Rows from block 7 of a small multi-label image tagger, named by matrix and row number. Rows with one number within an expert belong to one neuron, the router's apart. Each number is 500 + 40 x the weight over its row's rms, rounded and kept within 0 to 999. All counts start at 0. Numbers have three digits each.
Before each expert's rows are labels from the 100 images, of 14848, where the router gives the expert most weight on average: "strongest on" is what is common among them; "place" is the part of the image that holds the peak. Only what is clearly more common there than usual is listed. The data: photos of plants, animals and fungi (iNaturalist). In brackets: how many of the 100, against the usual share in percent.
# router: slot weights (model.blocks.7.mlp.router.weight, 8x256, trained with AdamW), inputs 0-85
# gate: expert gate (model.blocks.7.mlp.gate, 4x256x256), inputs 0-85
# up: expert up (model.blocks.7.mlp.up, 4x256x256), inputs 0-85
# down: expert down (model.blocks.7.mlp.down, 4x256x256, transposed), outputs 0-85

# expert 3
strongest on: phylum Arthropoda (87 vs 30.8); class Insecta (86 vs 29.2); order Lepidoptera (44 vs 13.7)
place: bottom left (36 vs 6.2); bottom right (30 vs 6.2)
router.6:480449553489447487462445528408511456531571442488510474497517515474423521514467534452528496509465481459464586455471434515478580484458522509452523498496471535511507519470469483555414434480505539570448523552536534505500470491587532505550457520518611509517442470
router.7:433457553540427480465425485469492467581557419499499492486511518490459559510487534472520537506413496479441575489493492499494537461424474519424513469465479550523546532529450496490380408527537504515462544487516523560514438516565524512562465495522531538460442528
gate.3:509588530468524517511543465508445454483512489515443528483486508524459479544547545537458522470500472505389502490567533521528553529522505558508571441567458475517498548471486489540482491430558443459519460469492472538540530451589438414562455509527530456494522459
up.3:505513534502528539471508464565473547495484448556508545489453523472486511475465525533510473522531547570452431506558444566516495468531478529498524501547488450538485518502500503547554460461536444488505491543497408518501504481581500529553458544460467470554558457
down.3:487436435449486465482556444534491462506494511468472450542485456429510500430528515490507509491524437433491499448499578479445451559520509531460481522493529468518499399486543488548486486468486546406507544491543446503548524509499439547490546472476516508509499576
gate.4:513503497511482484535499518534514479500413540491487560451523522473548505517445511508534442458584593460528555556524507457451546514446481532451519566445499440499497498470515530610453564442496528405514544525514541522462505538540542531502472538451514474516516488
up.4:511500538538558536530519531532485448570489473456540439553526557521429459491487548455541498530432561461436453494570513492456484559501465558510510474449481515512489443454451445439521439472500530506511480469537478450461490520506559428499505500544487393515440525
down.4:610449467463514547449566523466630498478476543486498511567479484492479435585498472458456521442545437484545475519567485527491509457535497363455533502490511509535473558502534486524468486528440468543530460471516534456462434516543511439468497509482491571528551559
gate.5:454465496495493433511510476525492550552498471501458537485538548506458535467467482425548460536480510522545531496449458467506529489477509474529506480551484531433480567470561457544605550496535527571550519504464508507605451454495456500476521495533622536512525511
up.5:477480520457541511545495523526500495485561519504446491491472520568495566551511479509429458571480471530537466491465495403539493484537550435522524494468516494550503531510562444617535508482526524588489470481506461515572563444471490499432509539518574557444509521
down.5:504529510482476434570471429531518519552520493500508517499471518494497498472506535486585483476507478474435516470504562501429586451453502472474438501524480470514514468539549472508525497488431556488487539482428493516522492447455527513487520435447494438524511481
gate.6:529566495501519464497454543520481468501510545547512508525565480488533471508465492402479427474451513540534551467499514452530410498512561531524530519473463524580525535453473527439493530527455555494517484405536506563496454505529476503499512498540481564499517472
up.6:561496485480443524413553518504464497490561470471506500482474538575488520553562467490567480478517527435469465509555448524548543433601481529502491518487555477426544491533600512511453565447486509475502470643564474460431577552527455478516507532538505405502424471
down.6:524440500498435527452502496467433536487501492478477515457480504551478492490470493510440517475557520592522529481461489534491525548463565500533543500464489553457504476479556402511548558419568542511461424469437480484444498558478547478445441472448460465539487498
gate.7:435464544499529491614433494466544525457527541500578466523407487496471557484547534457536467509532550488568595534588492445431515548457544485504492568524508482532487468497526484512477477513513496515452413451515459500460556485521526525516495476509441460479439494
up.7:450474554488507485503493503527486519454604552476497388444462518515443446535450492474505503481572457459558566558557528497554470544553501532514508584513544520492469480430518535565497570525543503504528526582535537533488551456507473494572475519541480546475560465
down.7:435486470483484515490541546496486505467554502426481508519424504523471464434535534465518544480537481534508521445514564518551519509482517497448522473513539529553447520557598545543461510511594491425490469556512591496538489493484550467537502490500472494515520494
gate.8:514484575527473589448480556482570543515438575461456537495479513454487456474469425458494581474520582540522548477554468426503558540479506466480498457495523455456506575514519522520496550506464486518453493497545555514484483570517453528479551548484484497558443491
up.8:496498515433565466515579521495502522554540522523475448470501493475453510475454521509481488514499529522521523539536516500496454546539530418472488527538508447542528414440463495546396548537517536475585542488473547491529451540480465558454536522493501590519500512
down.8:544525536502551462567523514504464499473432443518584579498520476522486476471481474495501499480481506447448508507467444596505485475472515504543514494468496503578588492467449461510462530431482549523514575556539551514575527540483525553500417507452530511472434479
gate.9:557507472545445530474469517508428451565514509555557493522485424507573465477514538528518568495507457470525524532513551467438439533560414551480504550504442476471472565489488493524518452463465429497377454510474460502455501472478469555548539524470477491471476507
up.9:500565487530452497479443461498544560477499498502512525502432470440570502540549464510546479455479478467557556496443540542500448454504480625495512459492488502466465593549529442548478434466536494527508571461500380491491529502487524496506585460464499536532500537
down.9:486477400476489464438551493486513526487575526568511421483521529514403484486589578506541522507445487436531466511522482506445477501456456575566486444514428449598481441478445467444450579560477530546522510539520494424513536477528472485420433487510520450486502501
gate.10:521467462460487530431432494494481505523565467447444468554450463491458480473538455556512451538538561523430483491459535490478480518503455497457529472513502495559505551514534485543486566584523507498557470532481519445507501483490569546507566536489544461515531444
up.10:444499439537472499470442464474534494506480433454523528479461462495495490503584531490488480504525503478480527526503524463461554427506513537496524468509576486535563573463469563525529478534476481427513471490525441517596475450500498529426525486508478532518527527
down.10:471460481448481439539496501521480604495437493547495533509499518551426457402556509496556570511514506476535402504490545541450465480503518446521530558520420547449568546506545513473540543496456546499524491470530514566553512482458447474513471543505493514487431538
gate.11:512516488585520465557494481468445442485462482486522511486467467524526486486521465410529517491495497468503479495498468590519509501486490446542456474451544550563493507483508498535527492558545548510509486469597471434557470480462487559517474553492590550558433528
up.11:480482519474530577532436474469501518533430531502502545502495510491488549490456564564550571493565455540542516500500484473457481498463514515484455438517604463544484498466451485495499420557517491491534455474492579445532492504476511497471439581509478532516393510
down.11:545495504562479532455503514499553487479440479436516537527499509579522488480479465566504426513572534554499504453574522517586447519584538582521534458488576523496448479472471466535477549497480415526469473492505421603556517525485482553502508536472530446542505544
gate.12:464514548475458556511489535447501518497456461567508442543511505517461486568483459612499466475522461441479480515499489477445472490572587529468511518508541490549500478500474446591476505487487549525458492512547423556527502425458518425515454521571553545482441476
up.12:451557492445523522491463496492511532570454479550520443493558493409568436538439505461489486459475546472502546545498543599532467431565525478463497474518578442492469499498488487363496486474534437566481503457434481550461530482491446566456500455499489477546526580
down.12:430441497515514477556497520452477532503523466478563525549469472529511523555468463453455538565569455531498507505451430471497382514503507529507522524524472522517442480483516465492425487530424456446518484516537511464502518465543454551481456484479514536510579519
gate.13:557481493448438486457523548496551432456478543503483458453511424472516547481597494554502520451585455535510501458562518479529531501479413475562444493465435544570553473554476478468551464489499379445551473511522520557554509571487493487525462505517476490505513508
up.13:487508515545513481567453452500424583577534498509522534591450533522553511522491499528522494525465533457520481556407451535541468463535561487475536500482500463429486540430526444519434551510515633529517501535442482432487483420487473502514514507436522505488557518
down.13:514484505469546501475452477468539492416507517475505524480534536477507487564523519455548471495554561473506500457472548491579552500497462444504584505444503492489572463476469492483476470542428465521545515434481507506489473535502467512499518544466471423531490495
gate.14:479450521424451490527527442574486522537516526491486501512466523527496472504465528502567550449485487462416441499545434620524496465519563458546548514533443442529515572552500508576527514541452515454501484498581396561570436565503483487557528459438522476485481563
up.14:489491537511510512499494520529536512409527493480514506541478496496522467498452531485541515520533590480494430476454533477497491493544535507525496483487608465503496494501504471412534502535483476553462485511513535462546602520480528504558517526498461488460496470
down.14:497534524507586483386477494485526537535564474529500469468499508499460510508514547479532441516541494496473553487485543487499449536507551583509457557432516522479554523462489558483561559485463525518507538508478545474550530563586559495531556506514519499469429572
gate.15:525602534475549489524483476519507491484528475507526503451487482466541493530507563484504440481533485438475471526443511552479563523494555542479482519485481495544414492538489529535525427523527510472414489447462565516488463498484474518445454514543496508556476539
up.15:451426539491437454474466507502437494504451527573483511554563480518455559454467422481496552486466524575512485512497500456509481448515426479508485489527486473468500526497531581457545462488447448575543501522544466526479492525539407491531525508464426467477528508
down.15:537511471555448547530445464494449538446588485490517546555537500474543464531523481422538431469472538559539515404513510556469464510474510563510519460525508472613495434422541531527537510521550477495559533578543526466444501498571472455547440472541506501509506482
gate.16:510526502490557450422409430497487507568554543592460456531505511526509440460523499507551451484476513536575532525478460532447496448435464489500469518462448473515478508449425541525495468520515519441465510444506436469513509512494428506453467479536442533532456539
up.16:537491414549525520510505452506467513548544527457509469514421590517507502493549502490526481498545487462524464507578473500491557484519549477466567530482488450493530523461414482509538572454474491468559479503532559476495437444395427483564449517473563472437488520
down.16:470468460509460507570497509596461510467530555520488519503495509441478472594482441419434444431512473539534547459440484443521488605528551500492535502484563534545513538535550515470421508454538485515509481533496577521474573493500518544514519529571539501436494533
gate.17:427453441500503493548453576480480460503512428493429498540461508525537444539470462510558451490483575482512436491537566536513429509511438524429517499542580463521516543541451523511555557450506488448483526412502513514500457448543500489443469541437545516447474545
up.17:441420477519513548498517576416457472530471518493459450490450507503505458535433503536567464518507537477453521503503482528453493436472480469477494490503513411517481546464477475432481532519503492496489478460503511506415462504447540496445517477500609514417508536
down.17:514535537578445529504467522515619475517482490525488501465540544516516540608591483532523528460553489436554460556476506481542510547449532454506485547482528475498479556523571422530553541530452505473520588570526494503469552456461471454506447506524509458510540530

# expert 2
strongest on: class Aves (89 vs 55.1)
place: bottom right (38 vs 6.2)
router.4:489508517499510527506517517535495484493415451452476555467531501483591587523517560478481587509581483502528553500449536507528501454474523500453521478532547471558525506552466500474488416532476497457463456487546522581488508489425439510583501594492527469485530501
router.5:516517484543478490513540463500514510453430426460484516486505473481599509536521514442465564572504434536504544408518558485537544462469560511494465477526533462546484456534537523457484513530420498457478472521521563588504467474388468485568495552556523478502538498
gate.3:505489533495493507438501468452492599441526511480535545586443484495568463568494490466468473458542450546515536435534554500505543591517489515556479487530546518550462563540478515507513458505412489498467391482532487465450501397480476503477469467506529499587560492
up.3:542554535477456537487506488499541428402460464515518548563423537489532536549453580559485525502560575536450497462493505513464540547494465549499565578517553487469471538539497493563516444494483470416537462529469466421509531526434499567480489460548505488499446470
down.3:467464439549470558484532512467539468483521476616518493533505494585544436445468528464497509473561479594520522533453503497576474503496545410549554487448539526436553485500537497482507486491507517469413513485518459464561518527460551477507642557492482513466536459
gate.4:590496569505561545580433489548528471507479430493536493510559453490516478494458480522477504530421412533459564467484581563595472533431520577556493500475502509497551569497487538510498495469491519547532461548490506562499467484586452433485485455496589498482459513
up.4:467437496515522524405448536538524482487580495601441559488498478442541469529517476482493469503552469474495456557441514499495495515480462533489478543488589502430504463500482490481443571555476537535466530458468549536580519493439423515531554445511452561547577475
down.4:530572552464542484557504474478476549499494532538556461491516570527532439496547478521506521535513479567489463475545481488563618558494460486530513497559487552471520529588505521518545483462497532484478479452490463489513483503476508455478461506433458529437472487
gate.5:541522520502562506510557529504488512491536484523566427456482510550468466475554520545452474557457556518536536510430474456464555575532465484463506450490537573480524510545446530463502512418488479506539472459501520474403479448478518518524542536517479487532465489
up.5:387419509492511514520514540505569478494478582492503547531429526485516536519444435475463535429557483526474473572498504501533449428553496477530476471509539480481506484436570458525522480515523465490490525500448522423491505503499470540488443513493518476461467487
down.5:581553462446478555535477503515536467503503542516503535552425552486516549447420407478457448488527522475466486535506449540581492520488529521487490563540497500470496558557506506549410528508519487552454604559482552497552458533543604532553493533489529531508446452
gate.6:514521529573504497456436454521404467502511465441492472527578551518485558412495533514483534492480546498479501514521442473430525455391483476450513457508511574460466489491495593490512592560564555501485541541518485477501471476612486493520479450487500518496467495
up.6:524402551494474543422525551492538411517474478467450576503475432503492462534497438540444458447526514526533494550518448497508499528552517509547505476540508476551500470470601534496488468492471433538478549503519531482466559443473501519571493533543524406537418485
down.6:422537536522523475509549459520514509521493559527587535594452518485548575566528470505527499567480423528475549446485523492539567521488488474491504464573460459472500464573547468496552491518487516458489547501499502530483450486485516448505559529481505516419544523
gate.7:476448521478498449545503445481458523544472627436489506565544510477422490512480502562573487535562491494485501500430478540518418551582550554490530486534503517539545421542449532496515489454423483559459528549523465540540481525506451482518530567431506484482492433
up.7:522541481561483603504476504469492440526523516471459525465415493445558500510525532572519504418566522524502529499532517540400445456496539472425470552538454537519537492509492486522572499479605517499575471425556523380449487448520491600483534496466507466490555528
down.7:527511476490459574585525497414539508540458472478541481522490488527494540563500496495450450558486506575560489465453527514521500540510553432534452448491575479563499470487459488470507543470493517413507483526530437487515518488501525526460456493542510443484538500
gate.8:486503505497549467438505565511474465572561402424564492546528517559457546442505516471554502547483528488493531482426495508461595499472518523476504485490554469464471418482492590534442519476508527546499566467586554511566503485560476516521562508551457502471478524
up.8:524486519476461516521462483493454498490461570474451551526430486442523489576523490545490444517553531434546491482541521515535430487517503483485510476497510565549544530495495486461532477557461560462545559497445524465471506471478527476531503478489530489525442517
down.8:508501476492560603523529506480537467472526555553543485524489518499469511534419476461545498549501467532483466545555486538525502513483540520558523489477494516467595419488471473503470543448530522525576515444431466505527561459570527528547512516518506554426490529
gate.9:393509588465569520478479508501469475437469480494438509483506482446480545540532479517456475540524537522436479482515514500510521500451494597514446445488558518497479513498538486558505477484530496559446454441523450486515504439503492498550476620517543441471469516
up.9:435503517480537558495515545507498504440546527465487530544552472511471560503452586472483532514509501451535554457528533503500529466457467458481469453526528527563516530487468450532427460513471523595483499497532424399526478511471580562501486552564562544486498477
down.9:461474504503505489512488436521503578444535551545438527510533475438548477435492528432526545473494469511460486486550509517493565497507501483464548482588547494409494556548555520494501474444539520492431529526504475485425550466426551499512556516521440430517465455
gate.10:464499527533477447460545549512464472494506528523472496428529513479521496446445550432525460473466495496537498492473491515474468552526486523571502491467502477458458459530515516456528518527537470537517473483452573490326438443434475518503524494525510475494520482
up.10:556524472501521499473519483462508469463535440562506509558448458459528493444467492385474480548544543442490485474460512560517518550547483587430481482475539467465461546442537441522565558556469473524472520487504489477452490505584581522530548477536504431530480518
down.10:491542483500470475421565518517529514496548536453490559490529558508558488491545528563475513578552480548512550488485563454452461474524489535478483519440567496469527523525506518485521432602549457557503457477484513484540523459470559460471514507567514541568493488
gate.11:518585504491469462531549477447570487509519439526439513532516520511472460459544491470527536481538545500539516503499481552480511483575522464476483551394562531464460515476476513543584516557439493456546470411499484547406522550463496491514497537495487471452582536
up.11:482494514553575583437513553487530484453485501496489440547547459512471511560549478538538431490506527442550463478581523515451490522509557443505490540471498443486531516485516484453516482473422567448526503493556571555488559540509550517534510438473497497491484445
down.11:478597528495493497524515463514473507461539469530525527540521546489462450497497533447511455498541488480485559469525512465505550505446531488497455518551501410527458570580497471532480470467477571574532424422500480560551505478463533553471457535548532471467442529
gate.12:463531527466513521475522482502516485510540473417521515540502516512555455489531470512498471496572520492481452541537468507436560513482539498529504489460477503530461529552538426432511532467479445501426502485520516562504419581411480501558528459455458476435529473
up.12:457535471482500546523493475470497543550529484502530433602463492575548493466558445515488513449560428466544405557489477517449509494485584462472550441480489530541434538455503503450427520496448497579446478421529427484563465544498463494483540497495512436493450477
down.12:533583534512459501476480539536519543478505519556545374484522448535466435446454524484495442511473503433509523533454442570558497442494481472491497526494461515518579575501583506514481460494524531453536531478474524427471498462409556430509477522480465491528441519
gate.13:554479520505547460554480472475528535428507543462473566497582488493478501526544476543583414469497538494486486502472487518519474509525473441572475435506486532513483504426473534518484531527530536480511425507494476516551487513474475431550535568507505536480564521
up.13:523501524427480497555481537509491491513487516503508540493516456523440435505456513469512571423501513449540548457509578431532546506477558525436489531518528610480453487541563497486572471502420496557521501470524552425489402530480431483449458536500445565558472455
down.13:461501503454506494449494440521473479521482515509552506540547522427521471462541535536495447443538501517507508473451481475483466478450423502517526565445509516570522442424514550468456503467520501524512510485537510506491518496506450530463456470518482472405501531
gate.14:487497480549511483523451492522501456545530410442466488447563522466524474442505507450523488508401500510465538479500524473544502464469590458552503530569504524492543467479486539484381448504497435488497565484459488484524529489471455513539436481480486553509510477
up.14:505565538461420524543531489466469546477494529466569485500449484508546482516466483573504547533551515519548447489480452559477484518498446594468482438436539452487555474540471483419589531475486516526515433581495477460478535644489528565467568469454530463485451467
down.14:501550442551493419548420457476505503523551560452492489423487547460518466489473509465478520512459495523453523469494529522432455430458548462539567461471548400460517496500491523484519549508553516516521446536513426483548491426532500487488558464419508559506491548
gate.15:533451549530519466486469532540530440555455481480462520450487522458543460493552523373470512463458474504544465455487556500504448511497462518496520549438435483421521513469475562643484462517509598529505505501431536589483462449507453436484453517431556427460481473
up.15:501503548550506489491480554598544562484488507512448501429441469522523511515575460449542465487544493508475495520505559553558497488444542563566490549507523511509512436473473518515480518496488514493536473463480515554521492469490394430512487398451522459420521470
down.15:476548495530508540494445534544487532472459514483520561552501560549526536506484449468498512577515463504450494476465477466517519525465455611548530535520503477611483448516474450478586498406505447460456493609520521489618498506559526508540527531501501496468507504
gate.16:445425573524550440553512473543490429474481486489509461483455470513460543491484522466521483527501525527555494493458493520475514569442557554534527572474550497523494514510537467475539489477488503478528468499453518490443484459525483554522499443502488431544495471
up.16:408539613503537477512492566459463535502482486497511462506496467539498467495474513492423440568554474526509484508503502472503575517514467487472429441452524510425484510497519439469571543507504505544483496459452460481579504538575380498461460566563513543516553475
down.16:435424521477466524520520447485521573494419521499496492460421574547510504508497490565452526475509547538542577457542538635508453517456578430530530525508520432510445541514483453519444523401515469542580517520500436478487446505548475496504586531490447534509479512
gate.17:447573446553500519483514523531503520490513476502477437504486514520413481548496453469433458485532491487565482486517466416530490522561510500522499535492564488397515535478489500526449486543512480480512488492497483450475513415497467500502387449536446423530491488
up.17:484446547517520520506444515510442496502455506503541487542482440385548466479516468496480533452518483487528516457510457571453485459534550459467528540499476518546553494596457498512520532433524471466507505493445576479460494472561575545516496510469484493398489527
down.17:518558549573493488575514481491487504452464424457463562491548501475515503458508454496531486528540545527507527554541504481478511504490426512478448563488471516555486517433440428577509481470554478452510537513454515433520519465514518521516446523500433441420449511

# expert 1
strongest on: kingdom Plantae (47 vs 7.3); phylum Tracheophyta (47 vs 7.3); class Magnoliopsida (35 vs 5.5)
place: top right (28 vs 6.2)
router.2:529504440524529481488538531444483511514478492456444527542589462410505440525465415467505508481445460502535491501452519485453477479542450469509470541474474464497605499481509491456511561451533558470500593521470487540523491522536486418504471490478460481503540543
router.3:528500496476487516490560476458467536476515444475533423476593553406490447491495405533527504513415424477526526489471554510496454448556456478494437545488498474525576519466514459505477568467508551445494551518498445559554424486435512447506504495502437490543515526
gate.3:516503482581475419477512561521529521520494382470509539540512470503531570442513426487515481510488477460471544485525515407500487564510509508629523571559517560530497492518555450534454476469450482525545476453480516470440500481408504496465410519477484473435518480
up.3:485520566441499480509522512505485542535492515481500503487518478466534493498479478566456507572496491502445482452462531419549483551486556547529536498539562528608497482552499440524470484494483427586524477516480506436514503512464533436502569573543479477486548499
down.3:475559538471444472489462505569505506494525478535472473486518548446497469482553563561566555542436512593531539497480506480468565471532437535547513545531555481485442557521517528440512480497520478574547516509532454488460544493489425476480503540535478440505497521
gate.4:529505493433494549491523462541508522457465527485441510475533537503471494438563478545503525479499467471517474432483500580567439454516517521538477564513558473461419468530539522532473595489502512511494496540471496575533517423541437513489483501503493471490584566
up.4:570451499525471489503425469507469463493487445468542509463487465531505492584455488523485533530461508495475461491515506500514479498501489501553530462483426504496555532478517507488476503482467423554470460534474405520611465566491556535553462548516480473546499527
down.4:494565488568479460503549536494531508507454470490525520525487492468481485467463448461534514455553446513564436433483444487517507453515489482524558581542527525515490584582551544490477451463467453499474549491458501435501531456501498530527546481532528475460482475
gate.5:540545492406484476517536508450500547450514540526453474521492442466482525552536560526454522534512490528514500499469528482544565535547481489492476482481517476493454416490510520442439537511494499542481546420554445513546410528436551423487517499544470504523510491
up.5:496488483384490450534488514437492506486471494484462493508494470521454521516490626507441494563538551535484578492486451525476495556587453540417415476518488467497483420503515426461468502482497535543470544481523478550499436572550577475538542499556473539511491533
down.5:572549547450508520493443558446466456422522485507465463453484495491461433487595551508516493497440497495476515499510535443510481537520481500477527522533442444477517509486542437473490498471509564420482490417440467458453563540522528480537488530536484505527431532
gate.6:471547497524422476516586582513477479523510516516402434522513475470594526463446424426482537491579502465530538537542567519498515549449516502571509513446405509537550539487527467542527409484478470469545477611469474504548485475451511433554392488467527525432512506
up.6:549483558498545541515460518507529473514530478464504523499449513507453472582526533530511452506443465532501487464418428450469465537571431486469533459614551515493457479476456536475461529538492572499432476432574570507424512520572488466442588500585620504476434486
down.6:464463455588539469538501531418502482523473482553531468471503516491447499478563578518527529489500516501438559569518512439460386534549536431580453495514514401422495550477535584470511562502539525509532495512536531458435550542496563488522471539570503507533518426
gate.7:482496545445531441486461541526507514570527462491502479475507552504465466503499405456466543521513398534484521504497494538504499500570542588479490524506486503526522542543438475443475489552498454511474461508455458555571513539522480466473464492467509549503565456
up.7:495510417513451531515518469487510475500483518510519513549554458511509514450473482496564515464440474507516495531518529494450470516456468508481488485467547507467462488457508511473499459460509467498499479535563478531491499506543503485522464492523427511464503529
down.7:494551536513464573508499547489520535429474488482510484437506446498474460494539558561484509514494472527493547469493545617456532503509567490517484487549502467462487444460457486486431543512492558514529496522525469523578496550505584505570519539604460562416542474
gate.8:410398438494495528568604461483490406532459465508488424433498473482482532467537532508507541418472537501484483460555514492555552492525481510548506451519470440511503557512562537516522491472526450521518493519497591509557471485523465541500511510462465499507504482
up.8:511483460501455469486543497481483464565494449462569577525533505423488504496501502504533549463504501580438407478481445579464501461524515492586516559543541534576488442490494455437513451527499508510532583484475445583491475487454455505539522449479433485526396498
down.8:499577497507537485485494492595530495490445476490455497441495548610508526540537516465563491530459485594412491493507479499409544480500495484529530465450577475511513518508509496450461554548459547509499469478479485510509527498514498479565524485450511574579477547
gate.9:521488459523483464501544493444495565524547453507454516509515516511481458484568478529471439471513448502466537473559526535482511513546535455526523502467436479524585526494484481496556572449499470449463506510531538524434456456435507548472569452428588533499564481
up.9:433478484441487474512547492489479463512533523524525479509478566473538561470475514461500405543534623506462473510505422472481414517501467512527436498454478504571510461550519516483423530442443470400482457481531423540468501445427547444485563454472486501433557479
down.9:536502496496526489511533475502474474558456536506451534489482502477528504439529546542546493507467511460419525582542522541432461555451523531458451453481536496490537580566476499449517534516547500563506583511539475518467492492529510482532499453502467493428471539
gate.10:544509534525524473545450465464470461521485486527559515543521553511423615517504463517547479523539477517526495492500543465485505491544519488566450515502503458497520542518518516415483439484500583489449473505504554510544570475491558405518430499510505560570466539
up.10:392559494551492524477566531539562528472523480478448432449471466437535490488510458513452512522525529500495517505450490537582507495517440511467505472493560495475454479487510460569544502486451436504506498537513483480464555501500392532580587436512526502440457478
down.10:529529463559475459476493490560489529497458487541476544504531448480472505392469472468423444482507533559543506514510508514491538566575581507546502533434518434485490550467435494504455505461524550561505487464416545500384502502457477489482513463515498475478485452
gate.11:457522503496400532566608547473456583486487445479560484516438513482514511514519443499502472500539506504421528506488483588500568469439470519473480483546512499454501479487575529464494502445514506571462473492471437528535521431500516477594559500516404510463466475
up.11:547481473520510557457537523507501513472552484577452399497463505479524444452547497538494496496555498499465535443541552555611531445527542517523471484504499538491504480471497502481489533485453555471497495515507480462530531543554484474447552471539533527470508491
down.11:459537530526555509487537495483500583470530595555488469542492558520521515505419478536481505491520547481502537516500539455495498480551429497454474419542507536514409532516421442509544435535491549402553518509561458494510431535489488498506543558494477531515493473
gate.12:488512567499560492336474459468497474501544493553580548529553500505547501524599471450509546516470417490508531450484424511479489518561457537560534536500555510456558547480496475506560505531500523521524501512542506435488525481503481490481517610476527473525479483
up.12:569439518470503459513473532535501477484527473449406434512502519528422524485545473531508510526524470496493455430529387515520512453474571472419464534546475477477478518451494544491531537522490548480473418482547527474443514484468431469501521463485528485535466471
down.12:490445473473509422477502566468516561483514514564569538500525526441475437511482499525502474476464551453490461581530416517517524496530522526522482542485528386415471496547468571504464470460500579525561438519532514480509476411592485506409450487499480479486505552
gate.13:536512532471541486488518537568576531502527492538464487461507472568546493532589476473535532557492539505492500501460497548562528425502511482451477498510519495534554446433488504551559492538484504494502471540441462434511530513477443515479576567514488468543610506
up.13:555469522469513476491488551467542490537495492453506518477508497487469490477468518480500474522527477517490503514498468538534550408459517490475508502523498488442467498500511463455452546533514394490502528454480493517514534554564439539425525511519484499545544446
down.13:474529456497544424489454466482422464538464541454411513445501444551499546550550475462479543445548557591579510463559513477463467550548560437488444561469500487461461447487439523480524545553486477503505462512530495494473471495488500518495485451514464533492503524
gate.14:546543561545546547468467491507489435458540501555511495445487493499457462374475510445490554519485455537470498500463483431564479432474451447521506556491463512522563495558523460457544452563494503442512515518573509492445476532558442549463480503496441461482483559
up.14:541545463423565448551486441524413505528440406549431556424532563506465473508527518495457518487510534572488532549469483529452525520505477545510488531530475502574440499463504509460487447502511486536511523512399512506517495466543465507502471516490480520501574566
down.14:452558487495441487518471491486419513502483529448472552500463529585490496507519554483461532498507483448454520496494476536530546536518551488450490502579490508510519495505483472498476521531549489417540450424533525495476492549473562523434495502563569499400514553
gate.15:515527480511491539477533500600455577470416490540531461423510508477551530524582504474529486495450588473565383524532525514518499491554573491567555466470489531520474485512416451544508514476558528512527524442479501491531405532461418519455507474492533498557480452
up.15:526480504499505500490432534545484439525447374469499509461488451523469475543442538417488494499515509507454511465415500471487529553502545516460476579430555524429494524502446429500486479465523481483491580432511509523473543533445460524509594506501460455486554496
down.15:522470474553507536512468535510524482508477481551549446467522462428499515478538464516433459506431480478530582432435547442567492533503487471475434496496516519502537431475585408533525509444484475483492538504523558525466545523477532512523563526475477550458488465
gate.16:553535467524542500498480536474493460447491508543541465508503477523508488572545484489527496469465486564529422445512508499476491501543484574565580456551470488533531474430494538555542551494507447453479507510493492425471477545450486536512502424482492492441555472
up.16:547549453508540552477507478482508467514477534505544469475578501494565547483490458552508434410417488474506548531465544487570483530534557527618495508528477518462488441482539516537529449487515486517516454453469554463466526518450521531485543523482459568501509441
down.16:476442520489581406492526476445491496542402521493511512477498467479481479472503492483497519472446491468481395464445515517435517476476532497554505540502495474523574488511566498393498493490486550581478494490427466520465494515536536443523490534475502520490506437
gate.17:513541531506473503465562513442526531469472519475495542453526499536494499506470493495438479507426433480473501485481511478440412483579459452519513474484449447539597448461509524454486438526471472531516440530495499404503457493551494554548475521539471544591434504
up.17:491509537484476487514526506455505475505369551472512516500542547553449495403477511501507458469453476492541499432468473480522502458424542495538568525531453459523566450484506516519591468536445486448568520536446499524550469466472544444525482511503529565573533505
down.17:500470477512531499466485531508490465527404549538495506452554523454495509516500474451494513476489493507462497500487545419581402499526520519438498505507462506518556496527531468521530480417521472519557526554495426511590480498464493495471478560442537573507457509